From a checkpoint of a small CTC audio transcriber.
Model: 5.9M parameters, log mel input, arch conformer, norm rmsnorm, moe top_k, num experts 16, layers 12.
Training: soap at rate 0.003, batches of 64.
Data: 15625 training examples, 12.7 epochs.
Rows from block 8 of a small CTC audio transcriber, named by matrix and row number. Rows with one number belong to one neuron. Each number is 128 + 24 x the weight over its row's rms, rounded and kept within 0 to 255. All counts start at 0. Numbers have three digits each. After the name is the row's rms in percent of the matrix's.
After each neuron's rows are labels from the 100 clips, of 14976, where the neuron reaches its highest value: "top examples" is what is common among them. Only what is clearly more common there than usual is listed. The data: read English sentences (LibriTTS-R). In brackets: how many of the 100, against the usual share in percent.
# fc1: first MLP up (model.blocks.8.ff1.fc1.weight, 512x128), inputs 0-63
# fc2: first MLP down (model.blocks.8.ff1.fc2.weight, 128x512, transposed), outputs 0-63

fc1.348 115:161092135079174150115107111104089092134103120107142104139150146071119107104128122134114152174083137135113081118140110101122157128121142108180140104130144131124146160124121164126098148103134070
fc2.348 117:179111148117174116135126129144161089123127158118127129122089147096163132134108152134077112128141124108099153076136146120067126098147173125119142127128121103110112119128149134122128152131107083
top examples: the word "very" (41 vs 2.8)

fc1.138 114:138133107134119164166103120122133152147114115118147124108120126135131108103071109132129124128080126177126182120118115186092130124114115171145125135110122086130139154155122131173139138111087142
fc2.138 108:143107120109145186098137121114105092121128089133112103116158092133125162162141110138111138135133168127064167130110101142130158145152155062137151151125094119136148140146136192148116096132125125
top examples: the word "of" (52 vs 24.7)

fc1.254 100:145128104138073143148155147125108106158111145134127142097084101165147133098148125143130139128127167153065104105138166095107133146164155129131122101117140083173075124112111096089159121125155163
fc2.254 102:100123106132168103129099113083135080132116126136141140126135101105170138104151114147138094103118109148156144142102068081113113147118116133147122122071126145130099159131136166110124125103061138
top examples: the word "not" (71 vs 9.2)

fc1.502 094:143141118137083148122109166163101147126139119172106138158125120138121126138166110114126144133145123130110132170091123112127119109132103087100111123137137087122085126109122168097075182163110164
fc2.502 096:118133103122132121157109148074101141141127141098153147156121082121115126104117099150146145167101119150111138115102141130185115117147137101156134105144123116120080122170097093157126114120089150
top examples: the word "little" (90 vs 2.5)

fc1.311 113:149142127090169093190098141113099128187121083128154093099147102129098151121118118132197116111120113131119144113115171099160135117101132111141124122104126160139131143123153117144145134103106118
fc2.311 101:141129126114126148092172101173122116140106128125130106163147115131158123103139109113132120132122131125180143109169116097132136109134111096153151128126133152151142149146143110118155120120140145
top examples: the word "they" (26 vs 5.5)

fc1.340 111:120129131146107136126166153175120128102147142137141123110138119173103115142152155125100165143167099145152098081149085140125127151120096102120126103124122140149123137122133128153141128113142140
fc2.340 103:153093105124145168123123105164088101154125146155138103148160110119114147144095171157122115149120104128137140112133125094155137133106129096140124145133077116134104133146130139161115142155134085
top examples: the word "was" (71 vs 15.5); the word "it" (35 vs 15.2)

fc1.1 089:163147126122125140175116122174119154142137106145148104108114125113122157138140152148152127141165092120126152139130129134117154073076123124114105142155117127142106189121156158139178165144112131
fc2.1 093:162103176137122155123123145143156114151098171130122106210106148113130148161137104172107163123157132153146146127153110150135122147132121141154150123140158123183137153132129151141118093119130088
top examples: the word "said" (30 vs 10)

fc1.4 096:123132154116129117121124088164125148132111148125134115101114133176120170115170119140145110132111179119109133178134080125110146106138126126091174101141131110164073128134144160152122138110119145
fc2.4 100:153102131136101118106151146118142132133172125098098110140133139123161102124169114125095081122042116137140171131085124144150168150148123154131149131157136095151100118146103141088122123186133119
top examples: the word "been" (28 vs 2.9)

fc1.429 100:123125134121121154123109111137116135144059127134113134129118142187111130127114108135149130117137185154149133102109120168099162120114111081133102099127175123137126110114097102127128128115097097
fc2.429 106:128135115125166096150107134139106135152118109141155114110137092128113145184158160149102149108162143072103150124105128097119141134090100115116153087141117115098131132082145114141110122142134135
top examples: the word "after" (64 vs 1.7)

fc1.133 101:124137097107109179154128106130152142109084156115170115150145105141093151088101145133151108112160140159131129149108124149113132142155147094164121143142106167122137151118164122177110154120138141
fc2.133 100:157134120130146113124142117164168115124114117106119132138100122064190124146146078155142117159137147114103143139141142093121143137092110112125125098095138114135167161099148095141140073150100107
top examples: the word "said" (88 vs 10)

fc1.304 098:157123128141144136151134132116114147165121075164102124128103145126136128127164192128160144177116135182146121168140140121130097080118107133094150169089130124157116128170147137144157133138108120
fc2.304 091:128149124156145109168127112088097135143110135106098134145105141163097138129114132122126166099117135127170135133155124115136146156155126153143129119160139110155129129162179088123068118174123114
top examples: the word "his" (58 vs 9.8); the word "he" (44 vs 17.3)

fc1.349 110:114163140097112171134092151123133139131139147168161154143118162136140113167122153102141098126148123084151079150129126143098103097121119159127092119101156111135145154123109143131121169138124161
fc2.349 111:086118191112133102121111132094136157162119118108154145126146139103111113146151100119121102159113128152123138135104112140098106119143140105115159165164169130144125112143130109110139143136106126
top examples: the word "he" (45 vs 17.3); the word "was" (36 vs 15.5)

fc1.438 116:136124132099129156085146167051113135134109109099137148175114145119143146143155129139119109105096121154178096127131140086138144134157133093151137119125103121139153120136088144151161172149084150
fc2.438 118:117133141128134116146129128124106121121105079122094121114131118180102138136095160161140162106104114130117140156179134136152160145139182115119139119101127148073115140099186116111095100125125116
top examples: the word "was" (56 vs 15.5); the word "she" (43 vs 8.4)

fc1.455 109:158132171161092127157110147149115112151145126208146124146128102148114110094129113132103162151113179132123119148120132180108127111109109152129169133169078120140123149132155176126113169080099136
fc2.455 107:158115109124116160178170109130137147147122099145158112083185133116150133088100151117162119155114140152098158119085156111205099128134162129128129132138128117137128116117134143141115104147109098
top examples: text has "money" (30 vs 0.5)

fc1.46 096:109124119141175115137142129155151164155132141148119131127161161083125147157158143153128149137151111135094119178156149135147084131123108126122126135134102108131087101127109151103165151130085144
fc2.46 097:122136128153135103144138161117129140160105118139121121132133132129064130126107080107120193122103129116115158121123138124119123134103144139100108152200126096082135117087166131133154128119150100
top examples: the word "little" (73 vs 2.5)

fc1.82 095:161143137076137166072149139125141120143131152147146128123134179153114133118106147141147171145134131079140154116111105115121181123067107132146155151128114128141121122156125123102125194187126147
fc2.82 094:158132106127125139142094150131106134153093135132140079098148122124121180098131130146125110107127125120119083135101136117137115138133089109112163077127140141104132125107145138102154137130079115
top examples: the word "little" (71 vs 2.5)

fc1.166 102:142122087189146076145151141127138142131158109139131093134116151092081134103136109146124158129149107120101132100114148153135092128122107149155187100132123136125170118121131143106153164157160090
fc2.166 119:182160126112130111117153166112141121075152124125117133155146192121148133121163166161156124103120135160136127152116125120142136118120121140111118160096128158094146113130112156116118134134141195
top examples: the word "once" (29 vs 1)

fc1.358 117:147151114140131119130135122157126155118171118152135152143144143124140092140137182117140135115117153087083130153146151170146097132154071116116113131128164081117088116128076147111151116128082121
fc2.358 117:142149119131148128192118148108137132213146108142086108159153139177139124139142141140096134129113117125132126136119169082105108130076089104134126152125156105119134127134116081134131136108144112
top examples: the word "all" (35 vs 5.4)

fc1.170 094:132148132114118167125155130126127124100110143131148179143129133135089127138110139127108161126127137095096109116153142102171191135146123163102103103127145136156135192112126140155127121081157177
fc2.170 104:118131141126116101115102132096102143166139161134098130080089148127133124113148135132167143093131125125119185147126128154131152133124134143085098129135151137128167164107185090125148125111102115
top examples: the word "like" (27 vs 2.5)

fc1.68 100:126132099123120145155182130144125087099179084134134174119110136113114171126126104127146129106123124110101110126147117093151122135134150096077130110124126129126136056110175136120086157116091122
fc2.68 098:129130129127134155158116136118126106153099095168170127191126089152125122118112135141133103108128168112111125103082120164127131130129099132128121188119155157116112147140125107147163128073098124
top examples: the word "too" (29 vs 1.5); the word "two" (25 vs 1.6)

fc1.122 092:134155145123137118086148099093115133118182140142085153123113104154147135089110134167142149107136125113126143113133128108117122123120115130173154120115094133136134168138137088166108182114143130
fc2.122 085:136061133114082139128121151093125149120122109098161197111156153131138117159165138111150191146121158111135143108122167151165139137116100145117125152125090156097118130121144101088140141103113145
top examples: the word "who" (28 vs 2.2)

fc1.186 096:117149121128133106115133138100147113145155133169103104124134124139107141123157132184110103122072102142140129089083145107117154147162117095174133134107123151080153174131111146163103168102159083
fc2.186 094:129127143143168110117112106153113092086085131147136111142123094148131108134155085098110120153171129166105153099146126135106126122102086125105122141143151106155092139110086128112099143150117130
top examples: the word "not" (34 vs 9.2)

fc1.185 087:129172119188154135133134125141153126150073155117160133096115134112101170090133151115138098131134123119161110121118120111130121114103109124153111136131155100137126169121097142075134118113154162
fc2.185 089:130088143116137110147120110106126112091167131102079092147086096087138129134128123115131144136084129183151144176135074123133124153130105138111086135138135125134137109060115124158119171104124118
top examples: the word "her" (39 vs 7.9)

fc1.178 099:135155108086131141072141128147098124127146177158110120140160182111129128147152143146143163144134126108136099110180151136089165168097134154137085092135101122176118097106113107106132149130152144
fc2.178 093:116181127103101155119133133137091128113120135094126120127142169120133103120111114104093143152087095120141122165084105144114157095108126122133122150110127101130149085155145147126096174157136124
top examples: the word "his" (28 vs 9.8)

fc1.378 116:138125138129098128137161140144159069110124135139132138143136132142098143123134085118156121130130115115126126112137137154170119153143125103113121096104138146133174116150108175114129158104081126
fc2.378 121:152125125116071137087155127156140094158118125148118138158115108119136112101124155144109116157120116101103163136069164154132136134112112135132090120092159131109151121140124154139114108143159124
top examples: the word "with" (89 vs 8.9)

fc1.270 096:118159163111109128139097175119105114151143090102160094103096142159140124107138126083142134107099154122097100113155101129087122139098073117123108152097138134131139102116117121169122145169092147
fc2.270 096:143102131103105166094098153118133111130150104107120129100127147170106117125171115107115075129125102076147147161133111143090118111148131114128104106121144106133165124080118165127135088113107121
top examples: the word "the" (81 vs 49.2); the word "of" (74 vs 24.7)

fc1.157 095:126087126096101121127114138085115154145137116137134107052120111136140106103118110124114147130132123101139082128160113130130109100094141131115106119078092115144175186120150124132125111181164123
fc2.157 095:134118132137135100116082143154098159102093137134174120122155119160122097081111156179133130160094149132125098149082194157136133132090149125107104130136122126151093122116170088139161122134116097
top examples: the word "her" (28 vs 7.9)

fc1.400 099:127149145143117102105098142132114133100126162132156166100184110115107101081148133134185116176130151153108090169140128161100120105103122127155149152108173115146150144124153094112144147149148129
fc2.400 101:112095182146171086127160097091149117126091133164119122119169072105116125123144163105121134092096131138152120116106141112115154109144115141143148165098147142107126160132144109123124153146113124
top examples: text has "mother" (30 vs 0.8)

fc1.444 092:120137154144096094137148154139107128147108130157144150140100107082136096150144135151106116089125106139112127145108120120144064114114123139087130153121115104138169121132083139144123126129092115
fc2.444 089:160117131096117154125119139160132140152123129150156122108159133163182132158138088108168104170126155139111113130106132078104124123130147127129148134107133176145123125150162175141124156144135129
top examples: the word "with" (31 vs 8.9)

fc1.333 102:133140122160120119140124118126147131117159152140133123131139134156179124105117128170158149165099109119116150138121133134133115109142094117179083101150177080141129158109089165135069136108158114
fc2.333 103:087133140141135121122083138142069160118136132154093124104122134148099123164144138144136156131160154132087142142120140154168122134101110160099144131104140127123164118088141088114143144103122140
top examples: the word "all" (66 vs 5.4)

fc1.105 101:142134117148125142142125126071124133118145103138118131079118124092127134133090160114094109148120081115136134129111158182153132102124133135148145111100160128130105118117134153093094165156138098
fc2.105 104:132151120110128182129186134065129122180089104119144157155123091134108150145139115159121088147175154140138132075111134142126101120145143080124113127130154151090126157129151107137135115103088109
top examples: the word "only" (31 vs 1.9)

fc1.317 084:138140106114152112141138106169158119126113133154128114087185102155142195142133155149059119113140133150106109145151098139143116122064096126081129161157102137140160121118114147091137113146113131
fc2.317 091:134127119143149157089115187140088155104161155138148095163098128153136093101147128166118146144139111111149147135088146131137089080128122119124106127085129123101160132109108110127062111130137101
top examples: the word "some" (40 vs 2)

fc1.2 125:133152122149112089116179192112129114110139156136120133132125143076118126106142149174134121139136143125164136117139115152150115144132133116101157109118158091205165122132142120090116120110154157
fc2.2 115:166178108092131106129149119124148144111151157117145134082111117128152122099195119111087136154160104036150153145119090124141147105120108156149123114133157131121158141105152127140152153142127095
top examples: the word "her" (36 vs 7.9)

fc1.119 094:100126111120112156132138155122173136108130174122111101133155111161166129173122143158152114167141110134124140114086101115089133106121144146114132135089117112093125141136135141136137168080101122
fc2.119 112:104142087142160154147133118136154103116129136130119091135101147129102126170123149138134126119089142142141136119153108115154101139120157126081103178084126126075103134147105141198096115113125168
top examples: the word "i" (41 vs 20.3); the word "think" (31 vs 1.9)

fc1.20 094:124098117108133133113084138192092141105142108153127153167108147132112177118137158129142129128120135081080138109147184139133137119092153110143122104078147093140112156110150151100118171101137126
fc2.20 091:127180136103121095140121133124177112136106140149101122140123109104154144121088122152138140103076128176163147167086134130089099126175127153139141117145085127112146115125089102111142110127106111
top examples: the word "not" (36 vs 9.2)

fc1.336 109:128084126151150166128129118106132102080113110129123074108124104134128125151099124107130147132065104154141124117147174116124118101063147156141087111111164169139139133110104115111146107122126142
fc2.336 097:117089158157110125134131118082135120098119111135132094136138155131140137131103125132142121103148182096121103142099131114133143138106115113153122113125113153119171145159179150125094093161060146
top examples: the word "was" (59 vs 15.5)

fc1.331 111:147138111127151104132165161108120150147144098126126101124141097103186112144109127162129183128160159089107127144144111178134110154102105118105129132101149124086158154156121129106112093115158143
fc2.331 108:147138149083135107117095115116088141133112141129147132108138126068136104124153135159117118129121120123132093110092136151142143153101077141132098110100112133121133117116112147073168138148144100
top examples: the word "father" (60 vs 0.9)

fc1.480 088:116153129106114100167170136063104122119148131146150147103125164097093132131108148139128117169146109120138123108141103081122143126128095166118102103133121112159153167136133127164135119101118209
fc2.480 099:122128074136099171149117131145106108153173112096143154128122119130154105088126100159140130114089144138087123125125181151122135136126163126132086112141120114163128107140155098108178115107102134
top examples: the word "said" (52 vs 10)

fc1.404 108:076108115121135145125115130117098127159106142076087156141111165127138156098119120175121136164133160129127122117137150116112160134122159130118125122133153104177114088135098122116126141165124159
fc2.404 102:136102119114133117177103095111157109163090101084164177140074129160113118202139102191135114117128114119154099097119116189122146090107116146127109135162090123122123129128143110129142115127142110
top examples: the word "not" (26 vs 9.2)

fc1.434 094:123095101127119161132098132113113121154123091105118160135152133153105117123121105144107122159100105158097112131131175183130118106185077129101085119148074142106101095114147109107132132127106126
fc2.434 087:137168117174170131135128110165159132070146144134153133108151141109161095096126140101131111099091152118123159132125126137109087112098100099119116161097135160115118131115112175135156148128129137
top examples: the word "the" (81 vs 49.2)

fc1.67 094:154116089156124154148113143188156138111110124122124066112154066119117145145094141155161096153164158137159139112125132130109166111135149145129142135126102157128162100132129095163116166133109090
fc2.67 089:151081090139123105110124109179138147137149100125149122143098127102127125098139155128129077131114110103107072172120094098136109125093079127115112096096145116147120101120095109141139097117121153
top examples: the word "found" (28 vs 1)

fc1.352 101:150137087109133131126120162081107116122144143119135129108156134155059182120142149147154156144114115148136139111159150139103137144156118098116131099141113124127154139096143107157123133152112135
fc2.352 096:162151101108115173145165107116149084159133108117147109164144117118113103141119156124135140151102113188130130168136176154130129097093139078139072109146105144159137129103112140119140120136140154
top examples: the word "said" (90 vs 10)

fc1.414 102:117145108096127085116143105112118144136142123141144087132112137151137165099134155143143138122084088111123129161122150109114105126100125147130177129146097154125123124111093088110104123150116172
fc2.414 103:109140111082124164073101111065157113116122128143138139131097145152085132152150147141112129143106119103111118077122113141135164116132155131122116134159116091083147120123152112135115129104131112
top examples: the word "of" (79 vs 24.7); the word "one" (25 vs 4.3)

fc1.303 107:141111137139133121118144131105076077131122129092103123111148144145113133131166129150103188126148127085127133108143089114120083132101111091121113099117138063111094139143152144160105124111120122
fc2.303 112:128132158112131133127116115149108096110069142158100166114101140109111118143133125138134123130102096122077146138096124138133097095089094130148112162136094119118140134147188165119131106104137129
top examples: the word "you" (44 vs 14.4); the word "see" (26 vs 2.3)

fc1.415 105:128125128097106183126101130118136086152111102121154138165122128139152144130157102122178140116152118144113093154117118179122128159121123094108132135123108161136135143141154198137105166109142170
fc2.415 101:111100135130126151188114092155060144153154112122175157142159120101091125077134140116112110170137136136139137107137101130123152130123153123130113129125128122116128148140122134132126099140117114
top examples: the word "with" (84 vs 8.9)

fc1.323 102:139138201126129136107107112118130145124146131169138089163138150128123156133101114143088103107147120131109136105125087105170135111161128128139118125155151153134128122147122139128112162134106153
fc2.323 111:159124127150175176154156096066141159113146121139141150087155162090080117102131087135115139145125112126163126081110114092115133127152109114137118106093119122109132156123130192133146091085080122
top examples: the word "i" (41 vs 20.3); the word "little" (35 vs 2.5); the word "was" (35 vs 15.5)

fc1.9 118:121111136131124135152154116112113153103117092140129126053132107115175114156078131127140136117122142132160166102170177113155095144129107127125089144094136102111116157120141102111126148130123128
fc2.9 106:161103125105120116146122114110129174162088098086125112087125086134115117128119156153173159163123148107134087156108138128142176125198146129138118105135144150158131148181136111135142123159087120
top examples: the word "the" (77 vs 49.2); the word "for" (33 vs 9.4); the word "on" (30 vs 6.8)

fc1.504 102:113124109114074167137165130099131088179162107115110105071120097138120114148090146107126144157157134117158132142186118115116148134107107139129151074141159123130143102116118152095097115170113122
fc2.504 104:132118178124122115110104141139158158103163124136114114133118118134147113097200111136136110119099128112122151137138086169099131141127119106108166144155085091132112174158121111160106129121142167
top examples: the word "as" (25 vs 7)

fc1.407 103:121150121092130133122147141112144125096154152151107141119144160111148170117148128119128136105142114150127096073103127103114111095086109157095106067087138127151185125173129096165144093117102157
fc2.407 103:112158176141127152086159131124136140129106155094126139103097137126128084127074111117126147118148115125144171122153142169099158160110136135132078124120099148125120144143131130168117120120099148
top examples: the word "his" (49 vs 9.8)

fc1.54 100:123110153120127127145128124145087098099113131121077182138146183136129180196088081123128133163116123133130169093164111156124117104103110133149115113112112144074122137138116104154146154104169133
fc2.54 095:092138124121110139148112106123124131088157192083088146095117117127142144127105148149146148138142107160117075101140132178150137139127135159093140105136111118144089115136156139128137151137135116
top examples: the word "not" (27 vs 9.2)

fc1.418 098:156094116119127120170140136144156184091104102107112150148105143128087166124087136124080156123123107122097131123121133090123127145093129135151088162119106120120171110143101133129130148127143157
fc2.418 107:115126141135136165128105085169102128142135112080142064106122143153135135092135127159144138156129159092146110106139133067122139131132123086091169099110129123178090124136124118133129101116128124
top examples: the word "of" (63 vs 24.7)

fc1.211 099:117149084129146173098135140146091129177170131112106131129136100105104116083147143114169132156115082144137122100123061144126122137124091132138100111108117137128107136174145128074132105123126160
fc2.211 100:137148128097145125146078170168134120112132127081084121125128113086145122128118168104130144108114128147096165158141143113155135130144082163141115162150154140078136116141176111115133152122169130
top examples: the word "the" (96 vs 49.2)

fc1.55 096:114143085136120093122088132143111153133129097157148114116171146150136123115130098103162140170150118102115116156153095070125124103124130124171118116146184132129121132143081120109088132103142152
fc2.55 103:113091110136138131125113117112116093131135096115160136127161150124163143156107125129130137122124143105105102137119082133173126140136169165145168122118154142092132140153116101081095136074126123
top examples: the word "the" (75 vs 49.2)

fc1.215 082:115099123120116136102145133137116130134108124130090115071129129145121102111111109153176126117139141117153096103103124161086136149164118169128134136141204129105157104122092092109143130129103128
fc2.215 074:145131155130102107135154162144135123141116134112113160143147130113144154081150161152110151146114136126118114135147124120120140157121116109120063096092123144125094176076079118134124136158165111
top examples: the word "said" (51 vs 10)

fc1.86 120:146143109124116124157167133150107176136131092111092142103125108108144139129149105126146159144131101113119120114125104116162163144184070145143165145093077119106135145122130197095137129132125137
fc2.86 114:171140118138149130097105120149094129130096125110092116146185122133139153112071137127166161156130081082153082128120125118147158111171125072157136124130138110098098147123098114153076130155171120
top examples: the word "of" (50 vs 24.7)

fc1.183 093:138138117100062167128145143122146146126126132185088159121145126123107120114122141125127149166146165115144128151136126139137152101132115098088105112109132139083165124119160113137130134149128144
fc2.183 098:161126178142126122146106113122093163147109103110145137155141120113174171131111137148117090126130107132122115084126160102120122114121099107126160092128101190119092102131096116120154140105126126
top examples: the word "little" (95 vs 2.5)

fc1.13 112:114142121145133129154127103144117117153154099110096171130080152156161168132123126134095135139158129144089113138150132139098154119127174122103156149135125147107136152130137102124107124157115115
fc2.13 112:111160129143128109159127162112150126163139164154145143143108163143143137104139197138137135135147130137142122107097141147141161116091069139164098113131123077138156117164133106138146094146100126
top examples: the word "not" (38 vs 9.2)

fc1.285 097:140122082132093127123132164082098122175129144136133145107151097125140143087154097114097123146141152184082122120193136146142140147134168113121136135117133109169135149147114120112119103111107132
fc2.285 106:122100117156141153115140146110114199162123121147109143142113152081121114118121139070123142172127118111156142122113137081124096160112109122111122136122142153155120116129188116133127111121170135
top examples: the word "all" (41 vs 5.4)

fc1.27 103:146158175168126158115127141102165154094118135132169101123111133125133117122109120121154121109104112162123106093142141145131141136111114138101112149107119157127116125121110107090080124099104139
fc2.27 100:137130100165144135130104136140116103144198128120089134100126136152109132164177093120104124157111148085116102141117127106127112080094143113111097165156128136134110142099126128195119158144120074
top examples: the word "very" (41 vs 2.8)

fc1.182 107:108148136126148143125114146094154109118060135175136121083125151139159134136122138143138129146129174129121110142166098108188141147104158106119112123113125118127122134124159148129175170102135147
fc2.182 099:165154149121135073137155178138127092100125124124139132109148129116089149083147112147159117155123123114101161148139135169165148075128154197160142149128116115109122130095145151109157100126092094
top examples: the word "was" (34 vs 15.5)

fc1.198 088:180149154118123136148128125127128122109130169123113052144118152101096122137178083159107135150169119122103098102138145158109109144145108118133117134163122103120122120117107139121092126131114102
fc2.198 094:119174147144140109087153107129106123138131103127138149118144129128159137153112103124161099127117146127127143117144118126113140072155090158166112120070126146068065098116076137144132114157123112
top examples: the word "father" (33 vs 0.9)

fc1.419 090:139118111112109138130179134138143140115125099107131163099129116121071128182110121078106134124172143142142108137128131163161119109083110141125131148131074155122180113149105162126136179111086130
fc2.419 098:121115148149153135147149097100109139110091119135121122088153113165155110121154122135086133154133120114094167090132137145102160135108139129095123123122131100116142157142097148121100112140179139
top examples: the word "with" (33 vs 8.9)

fc1.394 121:116162134138127071116162139127105173093151121147115136126184140143130132135102112117151095144153128107109152126160126113102114175174136117114145119096099097188064125117078152105095120129124134
fc2.394 119:113162130118152123140147116144151111116136089179175104127152097144128099100108107096153141151090128125160139149143164094091157151121109113156139151157127152140113097121147132113128142166143093
top examples: the word "father" (42 vs 0.9)

fc1.14 103:187121158132097127097092149130117091138117140178140114140124084152119122118109152130126095142174105098160156170136088133158078164095098131127127091105144138139087152156138162160146169117149120
fc2.14 102:152141164122150133157127125124132106119131090125126159147121123133079128137132121132124095106091093115120097115128144151139133127104114154149162146105121153157111144112145124176144093172113143
top examples: the word "she" (37 vs 8.4); the word "was" (34 vs 15.5)

fc1.135 091:136095081166103125106150115115125119076118153110134086122129129074116122158170139156131144120132127148117149122168169126167124140118148119126095149117110139159126113129128145130123131132132154
fc2.135 097:159145141171140140121102113153145127102139139119090130133171129149140108105111100129133142115121095126204124146113119149140151112104100077147148135144133120089162173116133081178102153132116100
top examples: the word "she" (31 vs 8.4)

fc1.374 104:167140106137165140117118155129122119112125116116137155157153159092115136113112130115077113112115095160136115142147140106152110178152160159103129148115108147164149178160126139122139145128137108
fc2.374 096:153112168122087181105131141147116124127152106132153127138129102162153147127115134100107114106137115160159140132092084158130139129149107097170129160153067177106142119130167105114113122090106159
top examples: the word "his" (28 vs 9.8)

fc1.503 095:156112181083167122119130134095152150109173136123104125162066164092175132139166140153120120117148080178094104130147186178119098125109131148135132137098130131120151107138135125157160139130102160
fc2.503 089:124157161147148131107132151129148124157162127109139133122132125091120084150133113107115125102136117143096121135105095142101100170130136130091128105116152126127126136127100129114131133114094111
top examples: text has "water" (28 vs 0.7)

fc1.287 110:138115119147146133109132126138129115156135104132161176129113125111154101145146072132157097126141116156102120125184142152145136138135089121144139122112123158136129147098118148143172139117103146
fc2.287 112:100131117172126159077116143113133140105097129112124156113130144115126120070136135115133111142141161145136159131132143087144111130169156132113129125171168141167127126099115158166127127150175116
top examples: the word "like" (38 vs 2.5)

fc1.158 111:140161119106072118097137154141128108160138136109144115119092109090190098131097094112142127120135122132112170135109132185121116130081131109115139170132146096136143086137114169153100169141098115
fc2.158 107:141141136105157149150122128142133128116081134162108164156175171152114132099107123101143125102124095117125144121155148137139133172109097124106131092095161171134152100140137156118118134164094126
top examples: the word "with" (45 vs 8.9)

fc1.241 102:161145118099121111146142154106125128157131154159109096121177100111136159126091099135129148069147118150133117144129106136099135138159134077100120132160121135086158098163114097137118147113147131
fc2.241 103:119207119084136133155171133129108090099100108093167139140103125175139152144118118176137124158161120122118100176164150133135133095152151084137123126146146128126128132169091128126066137125168101
top examples: the word "who" (49 vs 2.2)

fc1.410 109:116118134160121078115112134096140130122118070122133157102115131142122126119165135143139128103148112119106152106134138117103121140135130132140153149166132148147073113118129174111077116167119134
fc2.410 109:111093120103080139133158101121145118150103099154104127127148127168109166120099107121108126126112119094160133166125121109153183123136115111131081141125146142113154149159146164132140106125091104
top examples: the word "upon" (49 vs 1.3)

fc1.189 099:089115107119128119174125109128171126118112117154099142073156094117164127207112119108156126134153089141135132116143096120083172121119089109132108126145130094125107138167119128157090097112127131
fc2.189 097:144154131153096170124127142096092134146133107122103155089127098104130122123102116101154159129138105109121113135146119139161138103126099129120121166101126164129136143137124104121129121125187168
top examples: the word "last" (38 vs 1.1); the word "at" (31 vs 7.5)

fc1.388 111:090138120158092123176167132063132087136145084112126134100126173150153135134145140125190107160147112147117128101116132167108144136144152165082128106124173146118123157130126161121115134136108137
fc2.388 101:133123097132117138151105151126131131129133136157172158160150122171155143165162132118142064127153110155147114098113149145153096133103119135112137115140108073141141130173160166096073130135130132
top examples: the word "not" (35 vs 9.2)

fc1.291 109:122171137161076163109131194128115121126124136152082143102131131158094143104153070167156122124160132099103143112135124142144116110122110111140111138135126162156105138124099134172126099131093185
fc2.291 117:136156111136144138118135183117114172114074118130132118167106100124115132177099141159141103120138136132115134106148136123113145181100130100125083147152139101153126076106124131166161140145144163
top examples: the word "little" (100 vs 2.5)

fc1.443 107:118103140148186187152107171092087172118128124111144092139102143123162155143144117133142113158184145130150151102153158123129130156124087127134128140129170127138142145140121096118122129139109129
fc2.443 105:079116109128182144085133125100127117184130107126179092132103142141110148172152147134143147120102150144106125089144194131127141153103106140106139122131188112139127139132148108131168153155122119
top examples: the word "all" (87 vs 5.4)

fc1.282 092:107126108097143087147177140142114158149119129125196124107102126140151147139140149128116177108083149183087152101144137083122094118081125122136117121118128104136112114123126130116145142115136107
fc2.282 098:139133108077176161079145106123102093131103147132105136108110136113137113111131140136100114126144119114144207116155122115130183137174112117119153136126138148097139152146125089092140112120072066
top examples: the word "his" (28 vs 9.8)

fc1.315 103:156150148118109099137124149077093138098161141199135103126112140133104146171145168136109150140142142138167111161160132144142119143123117137150141083152121142117109128111083135108131107109161080
fc2.315 100:115132132141093145145132112156192083115143111107098161131151157141176149114119067116131127123162129160133137121123138123129131164105134135207127142169112139124125128116138104128124121114101180
top examples: the word "he" (37 vs 17.3)